Weights of a small masked image model.
Training: cautious_adamw at rate 0.0016, 13200 steps, batches of 512.
Data: 50862 training examples, 132.9 epochs.
Rows from block 9 of the encoder of a small masked image model, named by matrix and row number. Rows with one number belong to one neuron. Each number is 128 + 24 x the weight over its row's rms, rounded and kept within 0 to 255. All counts start at 0. Numbers have three digits each.
Before each neuron's rows are labels from the 100 images, of 14848, where the neuron reaches its highest value: "top examples" is what is common among them. Only what is clearly more common there than usual is listed. The data: photos with spoken descriptions (Open Images, Localized Narratives).
# fc1: MLP up (encoder.blocks.9.mlp.fc1.weight, 640x160), inputs 0-79
# fc2: MLP down (encoder.blocks.9.mlp.fc2.weight, 160x640, transposed), outputs 0-79

top examples: text has "wall"
fc1.72:127150095121127134129106126153146128107131195156120089115108121093110170097111143159139106092097139131137127141140131138111117122162134095124115165113094142103174157118105114135119103082173129129096169162128127164106113154159144119161130107
fc2.72:127098110146091158132123107111130119158128084060154128132115111116152110103175147122146140127133170138124153129088123122146132108126154136126089123157162151132076140119119119165110139156157106150148130138154164094138141163115118177119146135

top examples: text has "wall"
fc1.396:122103093157085127102119088128150130151110114199114138130104111119112152105093127119139178142108147083136115115151129073114134149156133141092159120130119108163154108124128133122139082109154099136170159129129122141135083140153177146181155154
fc2.396:183109129145097155147134156119131128170133152108154091157122158144138134146109131115140102096103127125171124120154127128092125161141171136145072124110120115109157137117073120114151138168114112154121102129145146093097213156124097140150140122

top examples: text has "man"; text has "holding"; text has "wearing"; text has "smiling"
fc1.484:123189102095122131086144097178125141127135103165129145097124132140092167118113137157121150171152101156144126109102140119105166146133108124129135149119074132102113155113159143127120073143167088148182166146158147137108114108148091130102161133
fc2.484:110087118152137131124129154168108165128116102117178134112168113129124124074159136123092152168140088152157098130109138112142145129128121101124129098118125153155113104095132157152115155117124086107156124112141096106140146098131077159128146068

top examples: text has "text"
fc1.163:117134122161101101166130131126140104136131125163114167132128139138111097116118152109106132137154125082116144127132083118123098103119117154123127134143099114132170128138125131149140114103127087114154127153134104127091142161096182082138102135
fc2.163:095166115157136106096135144111132150094116124114137125142114093095137133134124101106102154113087158148149157168132148141121136115155134128186146058107139122114135111119166143100122129128104133122140137098140140117106106129141123157119120145

top examples: text has "white"
fc1.0:138082150121122147134175172189140144108130136092172143134139146133156131095139089122133132130155149140069155117098074136148116127135153158148142175124115114062160104160131097169105079141142137136156124149133118158158113112105143125146117103
fc2.0:111135135092112102113153126136118075128141114112173140122092145135096119133170142071092135108182110102105118150140128104165102187078129121136130121156143086138125147159125113093156139126158115122146106125131128127122118159117142134178123130

top examples: text has "man"
fc1.438:171099130137134170094135122133119101173117101136166077134149144150080138154125130143113132134160099120188105118106154101096127142114115155112145134118078167157139130135178123129154129089156082108167114118137147102106118119140144121127114125
fc2.438:145138163157140154134136140147119148103083107132092177122159094168127128082146131150113176116134146131124131124144143089126134135136132109195108085123121163125143117111114164131113151165112139128137096096175110076143155115090099141138124131

top examples: text has "sky"
fc1.224:161095133140129107163146138087106122135127090152157072148135155150122090121109094157156101134129127123154145085125151140114125105097134133157108134119139146114113163110135073134129102154118136102118145062108142137123166110092145114085151159
fc2.224:099170149123127130112125161151112134102133135098107184163154142088148146118143178136102149127082124151133153155141148075134114165168099164142145135153093114150139108146117131107077126115142051120116103151125101118119111105118144131135114117

top examples: text has "road"
fc1.269:082106139115112114142172095127118128117103108104134121128126137146115101108128120150120112128131106082111098063141138144128087141137102138161140122164122090141175129100166140151142137168164098116112115122102128132124120103122173112101131136
fc2.269:137159148102164156135132115134118151125134134124160155129121111158136112153161145130119168110104145132160115178150133106116182114171098101158123115096139137106101102135128153105157124111135130137165107107142140120128136120107100133136126122

top examples: text has "wall"
fc1.204:168114114172126115121114101136128135182133137141104120149149174120107170105091081158129166121155143138094162157129130095078106149143140139085156153131145123108147145153100057151137133109169135069147142100120119105095121139145134086148112153
fc2.204:131114094127120164136114131133131179144124154107149154132150114148134142135162138141155137155097149137118118166137131106063146153169144147111095090099160163134135109102145144105127130133119155184116111146148142107156123111153134165118146130

top examples: text has "trees"; text has "sky"; text has "buildings"
fc1.343:115139152103155156125149115158133146155143090127122102150113141134150106144141137165155091133186104093146173097109127096151122119135123098143086081126133149145167092110115110143128179151152098084138116150055151100141141103121123143159101111
fc2.343:135151108158138118142114131102124091095141148105089117118124133142148159133135126139170110139118141133134151150103111103118124113140147117138166134137100120119106155142129144144101164145131128148101125139136121134083145132144152119167151148

top examples: text has "red"
fc1.427:101136143116157161163065144153106128093162126130116096095143144167089138120170100132147130144097136127148162077129121128125108123168106128142117127169124152191114136115142129088112112129104129144123148138152115122125155106113138145072134116
fc2.427:159099099119092158120123146134139140124098133162180131135118138160158152167133144100150126113146133125124113137104117134128144148109159163108112163125133088107118139164107115127130113118132162096147147131133153123144151145103148137135119122

top examples: text has "text"
fc1.507:101145137136124135100087115139169143095141166139087168150111120122113100135170118096180096121113098164097144212119097112126134095125131098124125129120148154135109090085115130107120117090100150100140114100133141107119124109158134152135094097
fc2.507:135149130108119118170108122116127109127150155171129127146138137122125099104147171096138146128124099132142111151179124149095129126131141106148143148150115113114142105125123137108147091109147129142155100154128115156130114158136145100157124119

top examples: text has "plants"
fc1.368:113147131145074162103160125128120107156097076148115111113128161128140076162140122148126115119108171085094130113114147111162110120122098080127121107132154129124127130113138114113147110077155117145138157168100156128131160097116136166179156073
fc2.368:087128150135156130109118156153132127152102091082177160134167133144140141143141106114108155122174139159147109160137116134121149130142126126140066164122153145108128119112105109140143171165116154091137113107134142101125134135081110135106169119

top examples: text has "text"
fc1.58:150096120135093135113166124186151106148114169157136173094077123141115137099128103127133155102124097123137131099115074162100142178115146155133139164169114077133108117081124137138148127108171084148150168141132162127129174121138128148128087115
fc2.58:106140111124130122142157122121146122123139129165126121125116132153137145133131147126112110141142114104133129134125126112124108148138131118126132094150129117141133128135123127098132146129129125113139123111118118142139096151128142118150136129

top examples: text has "plants"
fc1.68:074118147110154138102142162106105126125069117119118142157086158108101110168138132129128137148162149115136116105178105103145161121146093097117143127121126124139138113126129108146142124102185165117172110171120124136147121138119111095140095081
fc2.68:126110151124149153107138145186113143142137101106131073115131089137136136091180124179121137132126147120092122139165129092085095126152095111155067118125157138142139138123106112156129175163117143088136126073114136118134091116113109123123183122

top examples: text has "text"
fc1.535:187126097143103096164148124103127120116113098165128111103137140132140106138101108156165121116125155097147158141140142153132113140104090141107121185168121125092102128130086155149089096120096125095134118145116132114115130133103115132155152144
fc2.535:117106152084104160127114158099117147161092078102157162132133109125123162153128173144090130130168099176158134136139137140136098153131173173110131075148154124139135113106154133134131160104120117177145122113150118113150123095168129131097117094

top examples: text has "holding"
fc1.342:176092140097119177108104154096154091128130118174132163113153129107117165140113110118112167097111150089121160126120098122125100157099126190118113142116120158110158116156115112133083120100145138119149165123107142093144135148147159113161163162
fc2.342:184114102113159098113116156126139135149104132122120115146098115108149091144149136202167117115155113150163123125119124132112150103118110105109107117108149144104114133109135117128125163143146111133152092144120183105156188147143056105114114093

top examples: text has "building"
fc1.630:167122116121115139171095135114136134145130126146103110166094146121116155145137102131145100120181071113100141142163108157121112102131150105120136130109148111097155113138132101115143057120198118130122117101153109118117141129099150100169098125
fc2.630:109110125162115116117139107188119171126136101204128155107145102160136160123151137120142133141120137136132129143159136100142122120125134129103116085119112118123119109140124179123127130106096166119163136130151159115141117119156119191101131125

top examples: text has "people"
fc1.247:094132135144132110118163067164126140152119118150114128106088130109162142115129141116150111142136159122120110182117161128123160127151148126096136115123123144091143107128120128104104101126133127095115150111146142101108167102150147088181103127
fc2.247:147079143116091102139081142111119128133130140121145154102133081122119053106129185105145145147139096115133123100121126156122163129149104129133113159149145126152121105131146166104154141152127156144133140124097149111120105118148097114116123105

top examples: text has "dark"
fc1.107:143118153088116096074147114126174150087138142123137138126148155128149116109132143141100098129119105135120185176137140146127109121168101147125105157119116098105135112117111091173098123133109101119134146128139085121123156157143128166116113162
fc2.107:116124142102129118131127151137130137118137100146129129120120140133112135116134143155129133122152121126116112135127126115149098154121098123122095116110140166126142133119125121142148135114147102136156131115106132105149135101145134160118127093

top examples: text has "grass"
fc1.240:121070114140109122128114094091147132106125128135149150113143124149119103117181150102104117131151134123130123126148135142146083129145090117116100117144130080096176147149113073113161146160165144094153131106157109123133118152139162141173118087
fc2.240:102089144102127125143133156163113132146126098124170142166115143117126069138140161140119129121124079118135115124143140160098139117142063150162097133128149095114138109161091126148132170112124121102133120136097167119171124119095130141108119104

top examples: text has "text"
fc1.101:168133137134104105161093145139145115173161132161068148071122086141110112105116133139123131117110131146136135134107113138172148119110164132156148146127121089111167134170157098086144077129112101151160144139120152136113115137114186140138111107
fc2.101:115141125141092089125152108110121102125124129114124110130122153103124113121111132100104127123128135119100161168120141196117120121162137131163141139146132107096147109156108113084140146104105133107149132104079123191096118165099158140117149139

top examples: text has "plants"
fc1.551:125077130093114126156124119109139105116099134153134150135094137107139090128165114126142140132141149120113068144115178124183091113108122132098098103124105132119125156098147107127171168119099136112131115104094153102115099117149095156159124162
fc2.551:105108138117103122049133181169127123125112100118134130174097120117145111116134140136077117139131136127116128169090145110133155137160110150151142129140123143153126120171137140153120149150141061113087131117110139132151157120109121126153162035

top examples: text has "man"
fc1.527:137119079099099107136159150144110117152141149133133134116149133148061162131129134115132081120152117185133126062122124146109155130128155192092112120140077117112138164135174124128142139139125108148165170141125122085106143128165142150130132127
fc2.527:110102119146162144135126131155113149118123107144141155128163111120146117067133106126080150157189100158141106132125130115169137102121130076133115089104161170150097108075136146167119113134161127109132123135145112096148122090132087116151123108

top examples: text has "people"
fc1.550:134097112117123155156115111120139093125142124160134091137101147133099094108136157102112108147131088086131142144122149124133168140077161095101186165129143097125149131135137121096144098138124099120085164119133186092097169102113118131171114148
fc2.550:124131119176118103095113096111116101096110111149140142143126113114103151114145153075171118152118111114158135147116142116118137121122141140097149144127095112138128110157149119100100106116112117128142139137119114098131070144159122139143089108

top examples: text has "grass"; text has "plants"
fc1.637:119110133110131121138162120109182125163127133132146122196142146120093146108130154113105113133148144069131127144130098122138176150105134145150160093115144142163172130139123127147124133087123103148162122126151130152147121100136150146119104101
fc2.637:098118115124124119126103112098139149125094136119126190119151085084133109149152092116147117093117114125128148142161133143130127117127123177139139076112129123149105125138171144121144113113179129138139132143115158162134120118126101124142112178

top examples: text has "sky"
fc1.579:137090121192115162133159099072175112129118103097149154152155116138144128114126117120111134153115150079122109147149114147152146132113115143119087128108149138129171111151134130171145101134149083137147151147118102140100133120110140082117099112
fc2.579:102136167128125118131114102067140159086121122146153182141121178133124130186139117174143139111131155088131120119080116113133117132141130148099109124123128122121115116112137097100116141154147115116136134096125141110132142129067139143100115150

top examples: text has "wall"
fc1.160:136145108150117140160152147124085103148142127118132118125150123134092184126132133132119142170136152094144109108072173143075146128105157160144134103137080136144134102162116126133127122134106090147123112136073177102108111166180119093156102080
fc2.160:141133111125116107129158133145150149173121098137137116145127147080125097145096121146118093120119147143100158151133110100130149127155065093142071140127110128128150148127107124151133106127122079087134163103061134120127117123062068124114121119

top examples: text has "wall"
fc1.415:098107142142139127117153140113123117108122138100112113122154150164133180053146104122128128168139150116156109091162135135111139123119119110132126163162102153152121077128133149155147116129126117111144108122129115109125119107128146105126080114
fc2.415:155105106092133115090133183141120142117118140112158114145130113125125156124143144127121126136138098144159134139145138150153173125153124124162142087133129131118129158176157175117141139151106116147118146102159161100114127167161087100129080123