A small masked image model, trained from scratch: encoder activation gelu.
Rows from block 6 of the encoder, named by matrix and row number. Rows with one number belong to one neuron. Each number is 128 + 24 x the weight over the matrix's rms, rounded and kept within 0 to 255. All counts start at 0. Numbers have three digits each.
# fc1: MLP up (encoder.blocks.6.mlp.fc1.weight, 640x160), inputs 80-159
# fc2: MLP down (encoder.blocks.6.mlp.fc2.weight, 160x640, transposed), outputs 80-159
fc1.299:106128132181098137104173080105101131153137128141048143116143141146054119059153112116122176139119185119131126074145060135150131115114095111124142144141099140148139164114119151136147112144136109119113130150189169100142107185156128158168089119
fc2.299:115114083149124070112109129127117134174146111111126110188149178134068105087127161106143174170086206083119130114114071117176101142226131147135142134087129112124142146091062152110086105134141127132181162153160107073082187079127125147107146150
fc1.300:155103172130154144164139118122140097119121118113147128136152109149167147115083165143119140163103107129125129116104126149138120138136164116111105143146110138149123114144119128148130103091134096138145140145105136099092141114097161109125099132
fc2.300:076113154097144139148186135104125135114132151115140176107138116106103152152107124133166125119155141104157141121166138132162097090130070126177144136126149128131162147162142154099111137110146176143111146140182136146136127096126125132143107133
fc1.301:114137102149106121151145094165177122109108135121140120134152092166103156142085128144094131144122118091174141099126125141114123129128130126100137112114126115141151103158120088111105164120153105147136131151091133122131103166134130088139093121
fc2.301:135102110151120066115101129124121113146159115130117138091099103096121142121141137128130122193109131135117135175155147121159111141125133124160145098136146144108130146147125157119132107139137183112143091106130149151125158117081116144149128087
fc1.302:098142130133152113128104113154136111125118100087126149138152150126138095125136083156109154113151120140140156108121119163102147119091087122169126144126071154108147125139124149129119172108096133093114129121115146159118122150190089136109129123
fc2.302:099134136137126121141152152107150172159101141139099095122149132114139151083177156095113155129122142155129084099105149140173150118134085119151138137130172129154122109144130130155141096109132155151155141140122124119151153137129130109111146107
fc1.303:088174173149116155134114134109121120106138112139146126122139151138130131119150102160130119150133104129138143120153111111117131122115101119153115105119126133125097146135139142131131124169121145097128100105141168079143141073104124181097138159
fc2.303:153111158186179091145126152129128136135151156130110166126131107129106125150145131149151077118107151133126105155120148140139122183124151148118139116128128128147136104117132101112172121111145091128118121110122118142112184136142137156122150120
fc1.304:128145169146130175067180111125102138131104123163101177128137091155129094137156125156118120138118133128147163119137127107144160151146134145134099173145130116113133123120116159147112161137075134097120117144138130091147132110150123150132133122
fc2.304:158128148126138146162142148138154127157132091118109110124134128110121122113123105124118105085123116133147114187136153137096126128108145145128127114124103132162128108149135121117178133079093098107100111078108154126113160152163125155124118127
fc1.305:160150131119126167168102132138113136096118126161110112150161089104112137155178117095144196084067104131099136131170078112112144128085154115175144105117131121106101108118158139124146141109089129122093127118107137110183139146112151116156106123
fc2.305:105098158153109081096109118116091071112124091114150130095090100137090068080127121105117136121105123128119153097151047117167127112145081150147087125144091110115121182129141158107159128137123114141151101117141134153161179137167140086138132151
fc1.306:128115162135158168120161127138111113111130119138127140147139128128106134144139131122127151116104126099140123131136128092138104119130152110136146101148107117136142134145154133175107113137113123086102134127133125104105119112124174126110091093
fc2.306:124127128146123140119123123116137106116119126141115112153152102128138131106125136144141134126124124082132130131139141132105136115124119138125112123126111134127133118121123174115111134126150111079117091137123154125136113137132142143145080139
fc1.307:123131141162116120105098145122147142122109101130121129160149082118112149106129109079108102118109117128121125119109133135136113124106108132121078094137142111092146126126173100153137154150149170142139140133100121108180108181130126144147096145
fc2.307:102138135117160159150158131092127099061127180132155119154150107132133081083128165162135143151160164121171136106113145127116114131134183110162149142114098129100115120120131123114144108136143106140106097103130115161136160117142139094127086080
fc1.308:132134131124134164055124079130068131106093126109137128115155098211125100104135138130148136139130133109141118191165153152131123139122102135141097144119157120152151132096138119160111109109156128114156156144112101150126125139162133107136136095
fc2.308:164141126115137135137112121109112135120148139123163107070125180153111129140149073085127122104148154183132159123101089160107123136104083103121107121120153116121041121175148129152156113163112168117147114152162143151109140143067101097143102201
fc1.309:118126147109110160131132133114136122140131109145124155143126127119108138129092094135147126147138118118144134152147116173123149122115127115137118139096146138100127100106095166134100128093127151135132124136146125131123123104092152165124131156
fc2.309:157110099144160082127130153150125136153123136130175096102127134139101109146128109116104113104125150106122076135121127138139171145120148124123146125117131119138110128154127152133107131129075107156134133107127138112134133125136111141152134172
fc1.310:128139129139136140173093133137173147156123099093111107127125098059122151106184153150100133142142103110120157135105148132103126102091113135138129138161161130139120092077103176142139110110146116118116099126097188088113140116181152143092156114
fc2.310:150125093107089140159132131114068122137116136121144163121161100136151067147133126104141175144127139134177118144159102130165130151111093095132123103137062114136102136183123140138175129175096114142115129162118057149128133154039098119124083147
fc1.311:120123101108087150122123153101108137142151147101119068167159131122132193162153060144115143140094066096097150096160121130118127138136153101096142133125125129121092097117134149106083111158161108100116141120133047109161136172131129107117126084
fc2.311:157134182135197087112124152117145204132174189148132098088172093160136123160093124091132126062173134108103114171114149136148107087088123130106124101107175094144090155149140147139140177097177184149028162046089081132156104064128113120203081134
fc1.312:144101092133134153116094132168156113135091166115144188176142109127114130125151053143122172111142146091151134118098122163131159170144138094167158145127133121156154107130122143146141116160112077116086117149109135138143135139127123113156117135
fc2.312:107148121114143109133125137116125109134121108127161115080193111138130127162131104067122162129124087106188093118097142140147125133115104122099126127124131132083086169148119127105124123130159141113125121147124110103139133127088127130152103185
fc1.313:134128144110157108112107111121123127129148163145110108156141106093116136107121141142157154129113126086113155140108141124121122167081152111151108114135154108159092140111122153148119105116068110095146099159115149080124135121123102099124092134
fc2.313:110124121141117105125130113086140120110130110140143154137111098098150104129146140092170127098120088159112146133141119130153141136114124126135161087118144152113096108156092133144124109164148130105158143164119126165102138153129162126088106127
fc1.314:092159090140110107107170140139097176103143098118091153159147118106119118144090096133114156171145141139100130120142127109106109154148123135145132136100120111138167107075154153088086181137097105134163139177164141059096110113145118154117120136
fc2.314:137088150093102132061114055076150140137111109101125119040136142156119139108130122103102097187164121157130184096113075099159117141139076099143125121128089151167173166156105122160177121175129148164090154163161139071131167160109136078099152104
fc1.315:113155137143110171115138112095177165119102084132100150097134106166148132105113118141157174101123151107156128167169143141111119096129121144114150135111150104154150113135117121128122142107112137131144088137110126132179097085135100151151120096
fc2.315:126103143129138105097103141109123125138151122144133146108110143121150100104148146103154107144114140149123173126114140128106116108124130124103087107125139144140112146135119124154155166148093085142117110102140137109113135124101145094111129124
fc1.316:074131152205089104114138108103081139128135103164124137144145117118124107112098121152167098179115108117119108137110087123132110108143111101125108104136132126105179124144096169120128111105118121121125142145141161123140137119211174099126119157
fc2.316:088139110129113081108105128147120130158121108118110136130146116127132124126136148156178178163124185105143096137119138155116138169160123125092141124120122124174132133157138147110100121104116093103156093080122119115136189133104116132159104124
fc1.317:108165108142177136115084144110153121159094114102138134139131119114092136167121175129143112133127120123125126149067128151141104123105116124120112159163095150150127129156136156162143137129159116098099106138153101127134103094124117146110084122
fc2.317:112076169128144132114127147102161087145153120147163195107064132079118098132083109101131120129124147081137099149157113102176163140076085141140145144138106166106147120134107134074151122141142124149101148129134104139098152118111177151105171164
fc1.318:130108140123137157157139130136135116105101134167113130119116095149118153114107092112155121128135104127127156098164204157122130121115119110167140143126141128126129157103151137161126173152098163138130117130086105104122136138109105123163130083
fc2.318:117139154119148124128128148156178140134130142118168119153098131119113112124095161127137125138121113154165121132111132143103140128113147074157157097131156109136141133130136142088125106131131102143146131096143122155126133116133144140144117124
fc1.319:092127110129123167111128090115106115106120138128096132209167101127086186095101140113164126158108059112152143092122166110155133122150122116134181092118140139072156119109129116077094106121071100137100094128129161169129152137170141136139104130
fc2.319:159134095109176136153153178179137146133127149099142103095153127174156172183169113132088119186096122076094113118115130177121108115134151145129143158111057130142134123132142178140121148101109175125188160080172113129204130100153116098185122084
fc1.320:108137136113100191140147142124122087118141124127113146130143117120138121111145130200157129097093090109134142132127137134138171145109151070119116144111139115136103086091072138164113137146174064079171078101141143130086100112123144152130090146
fc2.320:120118134154125130147170126114137106138134143138129123123121124117117109170126137145141093091143099132088173134128177134201131126131125178161116088135131150142160103165108122130135125127122087092103144128129136126109152117114145116074107134
fc1.321:180150142107124155103083110140130107127157085146138146135144149161103124112159130145165141110157089120089124131153114128118106133122066102175106160133161100102105122113111142145145160095118126181124107099075089151135131089090122100146134196
fc2.321:116111103151189108128088147195121115152152114124148150138148155132104076162159179090085113130144139090106075101159177115132101116117129147071144125124106135167121141149107148142144183128122178190089117151094076115161139153100125083152103155
fc1.322:165166126074157140146118157152148108132122070144122101152140129098109147158154103153171195117201114071112139152126099126131135069113112117156057151125107115108132131133124125127131152110122133144091089095103142192106065102108114134123122128
fc2.322:087107088126076107113133153110142078075106132127137109108124111084134091142148116134165107102122131124156155114114077140114116136100132163129121105100115146091150151110122099185139106139152114107074149080141198135119155123168111197121136144
fc1.323:127138124139120146116126113119169107159168120117094100147134123100079090135134128130133120150106088105133160114152140124122157090108163155108147129147147101114116107166133167111140148099121141159093113112132150133122129092140147103121108094
fc2.323:119131106132168130132130132104160161146155121123124124150141116114124150103092120140113076151113112100114121119126155133139119116126174129153114107131113140124140079156124150098122107136123133123125134103137139160110105130146113154121084099
fc1.324:105105141100116112114143101126116148106109105132151166123115136117110125113113134143118111118101122119150133116143142137109105109119154106143153121111173099095131070145116164133141109132127109147092124127133066121136156102119173090123124124
fc2.324:115108120138136118115124149140129117108107159156146124109070122140090159165108162138123110136078137155150144138140158137106140177125141149116102105127155125154143114146104143127111135149136093117148126124143149099111164131131142125141120144
fc1.325:134144099127096128140172159109118129117161123156095163164147130111160170121129127117120154154139142096129143129116136151125117142111125136166128081119111087147090150113139167116147132161151115108087097122111140139082129115111076147155091139
fc2.325:151118081104120130099155106127111117105123118106159081106146137110098096146114133123101071127156117124115140141140128141122105142150114158122105136134100126155140136117120122141126121113165122147106159104146130156138132135136144132091089135
fc1.326:142146101117096144138129123136083125124081080142149112150134102113083094094143086134108143090126120132103168112106095145122140143095136147107103140124141090126141149124094177128115118133124151115146112095124139121135113130139159114102155110
fc2.326:151129172138127161147187150155124109121144145130153096132137091106150142126134117177158135101132139118123104150099121121100136172134124108132155104142130131173078135092129127094112125131140096135176088119073136157123128116151178114137103125
fc1.327:121117183077092119150143142162118155103127120148121129142159089120120114149143140136140148148130135087119168110113139115150134163121139104121163129115118135147127130174133154141120130149149143089131068120169135101090159130100125093160094138
fc2.327:119111096130152115132116139121131136127137144121151105112128121106139139168140123130136125128146124123142121149114108116141142102127134127161111132126111133150115125131122146142126112126119136122136142111120112131140110132095134106131104099
fc1.328:151119136162096170106147140194141181116151119140110139110137089141119123143138123178081127106144119124150096144189105094128139120106104139140149138100154098148114159140106131118090124088143091095145120170091100152098130156115098137131124125
fc2.328:128117122127113077133133108140132109126167138125122133102116128132148113138156123095109115131127149124121100147130115099173151147136135127129172133109125099116131116101101138145097108080134161126146149107120149137140143131151126118136093139
fc1.329:126119088132170155162118121094089118107111087113150162116142100131162109140129159136134136106101109140121099126134162105120151128117088140127101125119102130141118096108114149143113132155116109102133116105105156147158114121129113134123126119
fc2.329:106124106135115103126134138136138117173106127101143107127142121141114142119136130120086120140138123141135153100121110138116141140136097128095140138134183127122139154141157155111156099118156155128093129156160134113148188154133144126099105145
fc1.330:100108137132124123072141092141077163103143103132132148137154120145170115094148121136121151176142171137117139134140107091151131110124115143127147135134096127128137120093138138109111169116140093121153118132163111073174122180141113108115120156
fc2.330:111123105143112072074137134129171127184142166137130133091173147135090136107131139086119140122111152122130099109150113123145116186154128121123172135116152122140120122134103156126149096151092148146143155149133147091109185153100137122122114096
fc1.331:121100124112103179135108124144106138175108114130119129155189138144128108064062130074099176179108184093139142079143121145130132167089130134132158123116119123151098131164161141136135165114097111128106127138136129095104160180152159124113114120
fc2.331:133170124131170129183126133102087146119166075131136136121122122150104088145142126155132089074139076136179150149169115119136137176103119093080118160143171119127151104125137129187126147104072146123101121138092103114155192105137101163128118180
fc1.332:097102141157122153142159153073156113120150101129128154090132140109140087131120139111100145132164105104106119130132100069097142125128157129103127121141130165153106145140140158155115140135097101133133112146150117094122124062147103122139112135
fc2.332:143152164119128128129096152123110140086147141115137095144135139124124132106135134112141121137188094124112132141114135138140110125133160154155137117133113125137144179110142116141161112108111103141113124117115099090130158104097131124132108128
fc1.333:117182130120134128136089091125139121127141101113160121144166140121131131124142145168130118144143139098143158113124088144121109151141128136123121110148126105157137100134133128134116140120091096111116081176076115130105130148101120121108131107
fc2.333:125118105143174108134100131142102143159169163105106121140143142137107111129131140127138092153095110117138080121122176149112124124126142150123122102141124132137168156143135116133133110092163134138137159100154116117102119120134137162123106146
fc1.334:162140107134110153099148146140120137114146146141139150156142153127125128131108130097099172111166128071106134137109093105120158145135152101125104129145135148121084128105144175139122130149132144135134095108108108137082136114098137125132119133
fc2.334:122128100145115088097129124112120137113150131124107145137118133108114143119146140131146113146093128139095155115119110113159116114121099152138121096125141135125142122158154113129146126158162134130131122125144134117087130120103144116124117114
fc1.335:089122159114124139148068122145106145126120101116153138186140155133085105149110144119115160120158150163120126150136092132123103151127104102127160127121129134163124117142134137124112149128128162121102113150069117132119126097097160119107125127
fc2.335:139136121136086116135138114127113110111131121133122135101133084117137087111161139111139129110128113129124143131132102147123116144110164136131141125129165128123088143107128135146142112153154108180141126122096152128106138134133147148136097143
fc1.336:155137145175118136160116149161109109161101124163142145163183114123140106075104029144095143097079098105146134172124106141106204149090132126136105114123138157142099125212125130144127183152109103155088125102167130115158110163142110111102139099
fc2.336:081153105171164159137185130115149166186136145107133117091099116162093150104113120131028105078102086172135155127161200122197108137107074071095188217153156102176043110154128115107143113150084114148064128173090112114139161155083139174096146137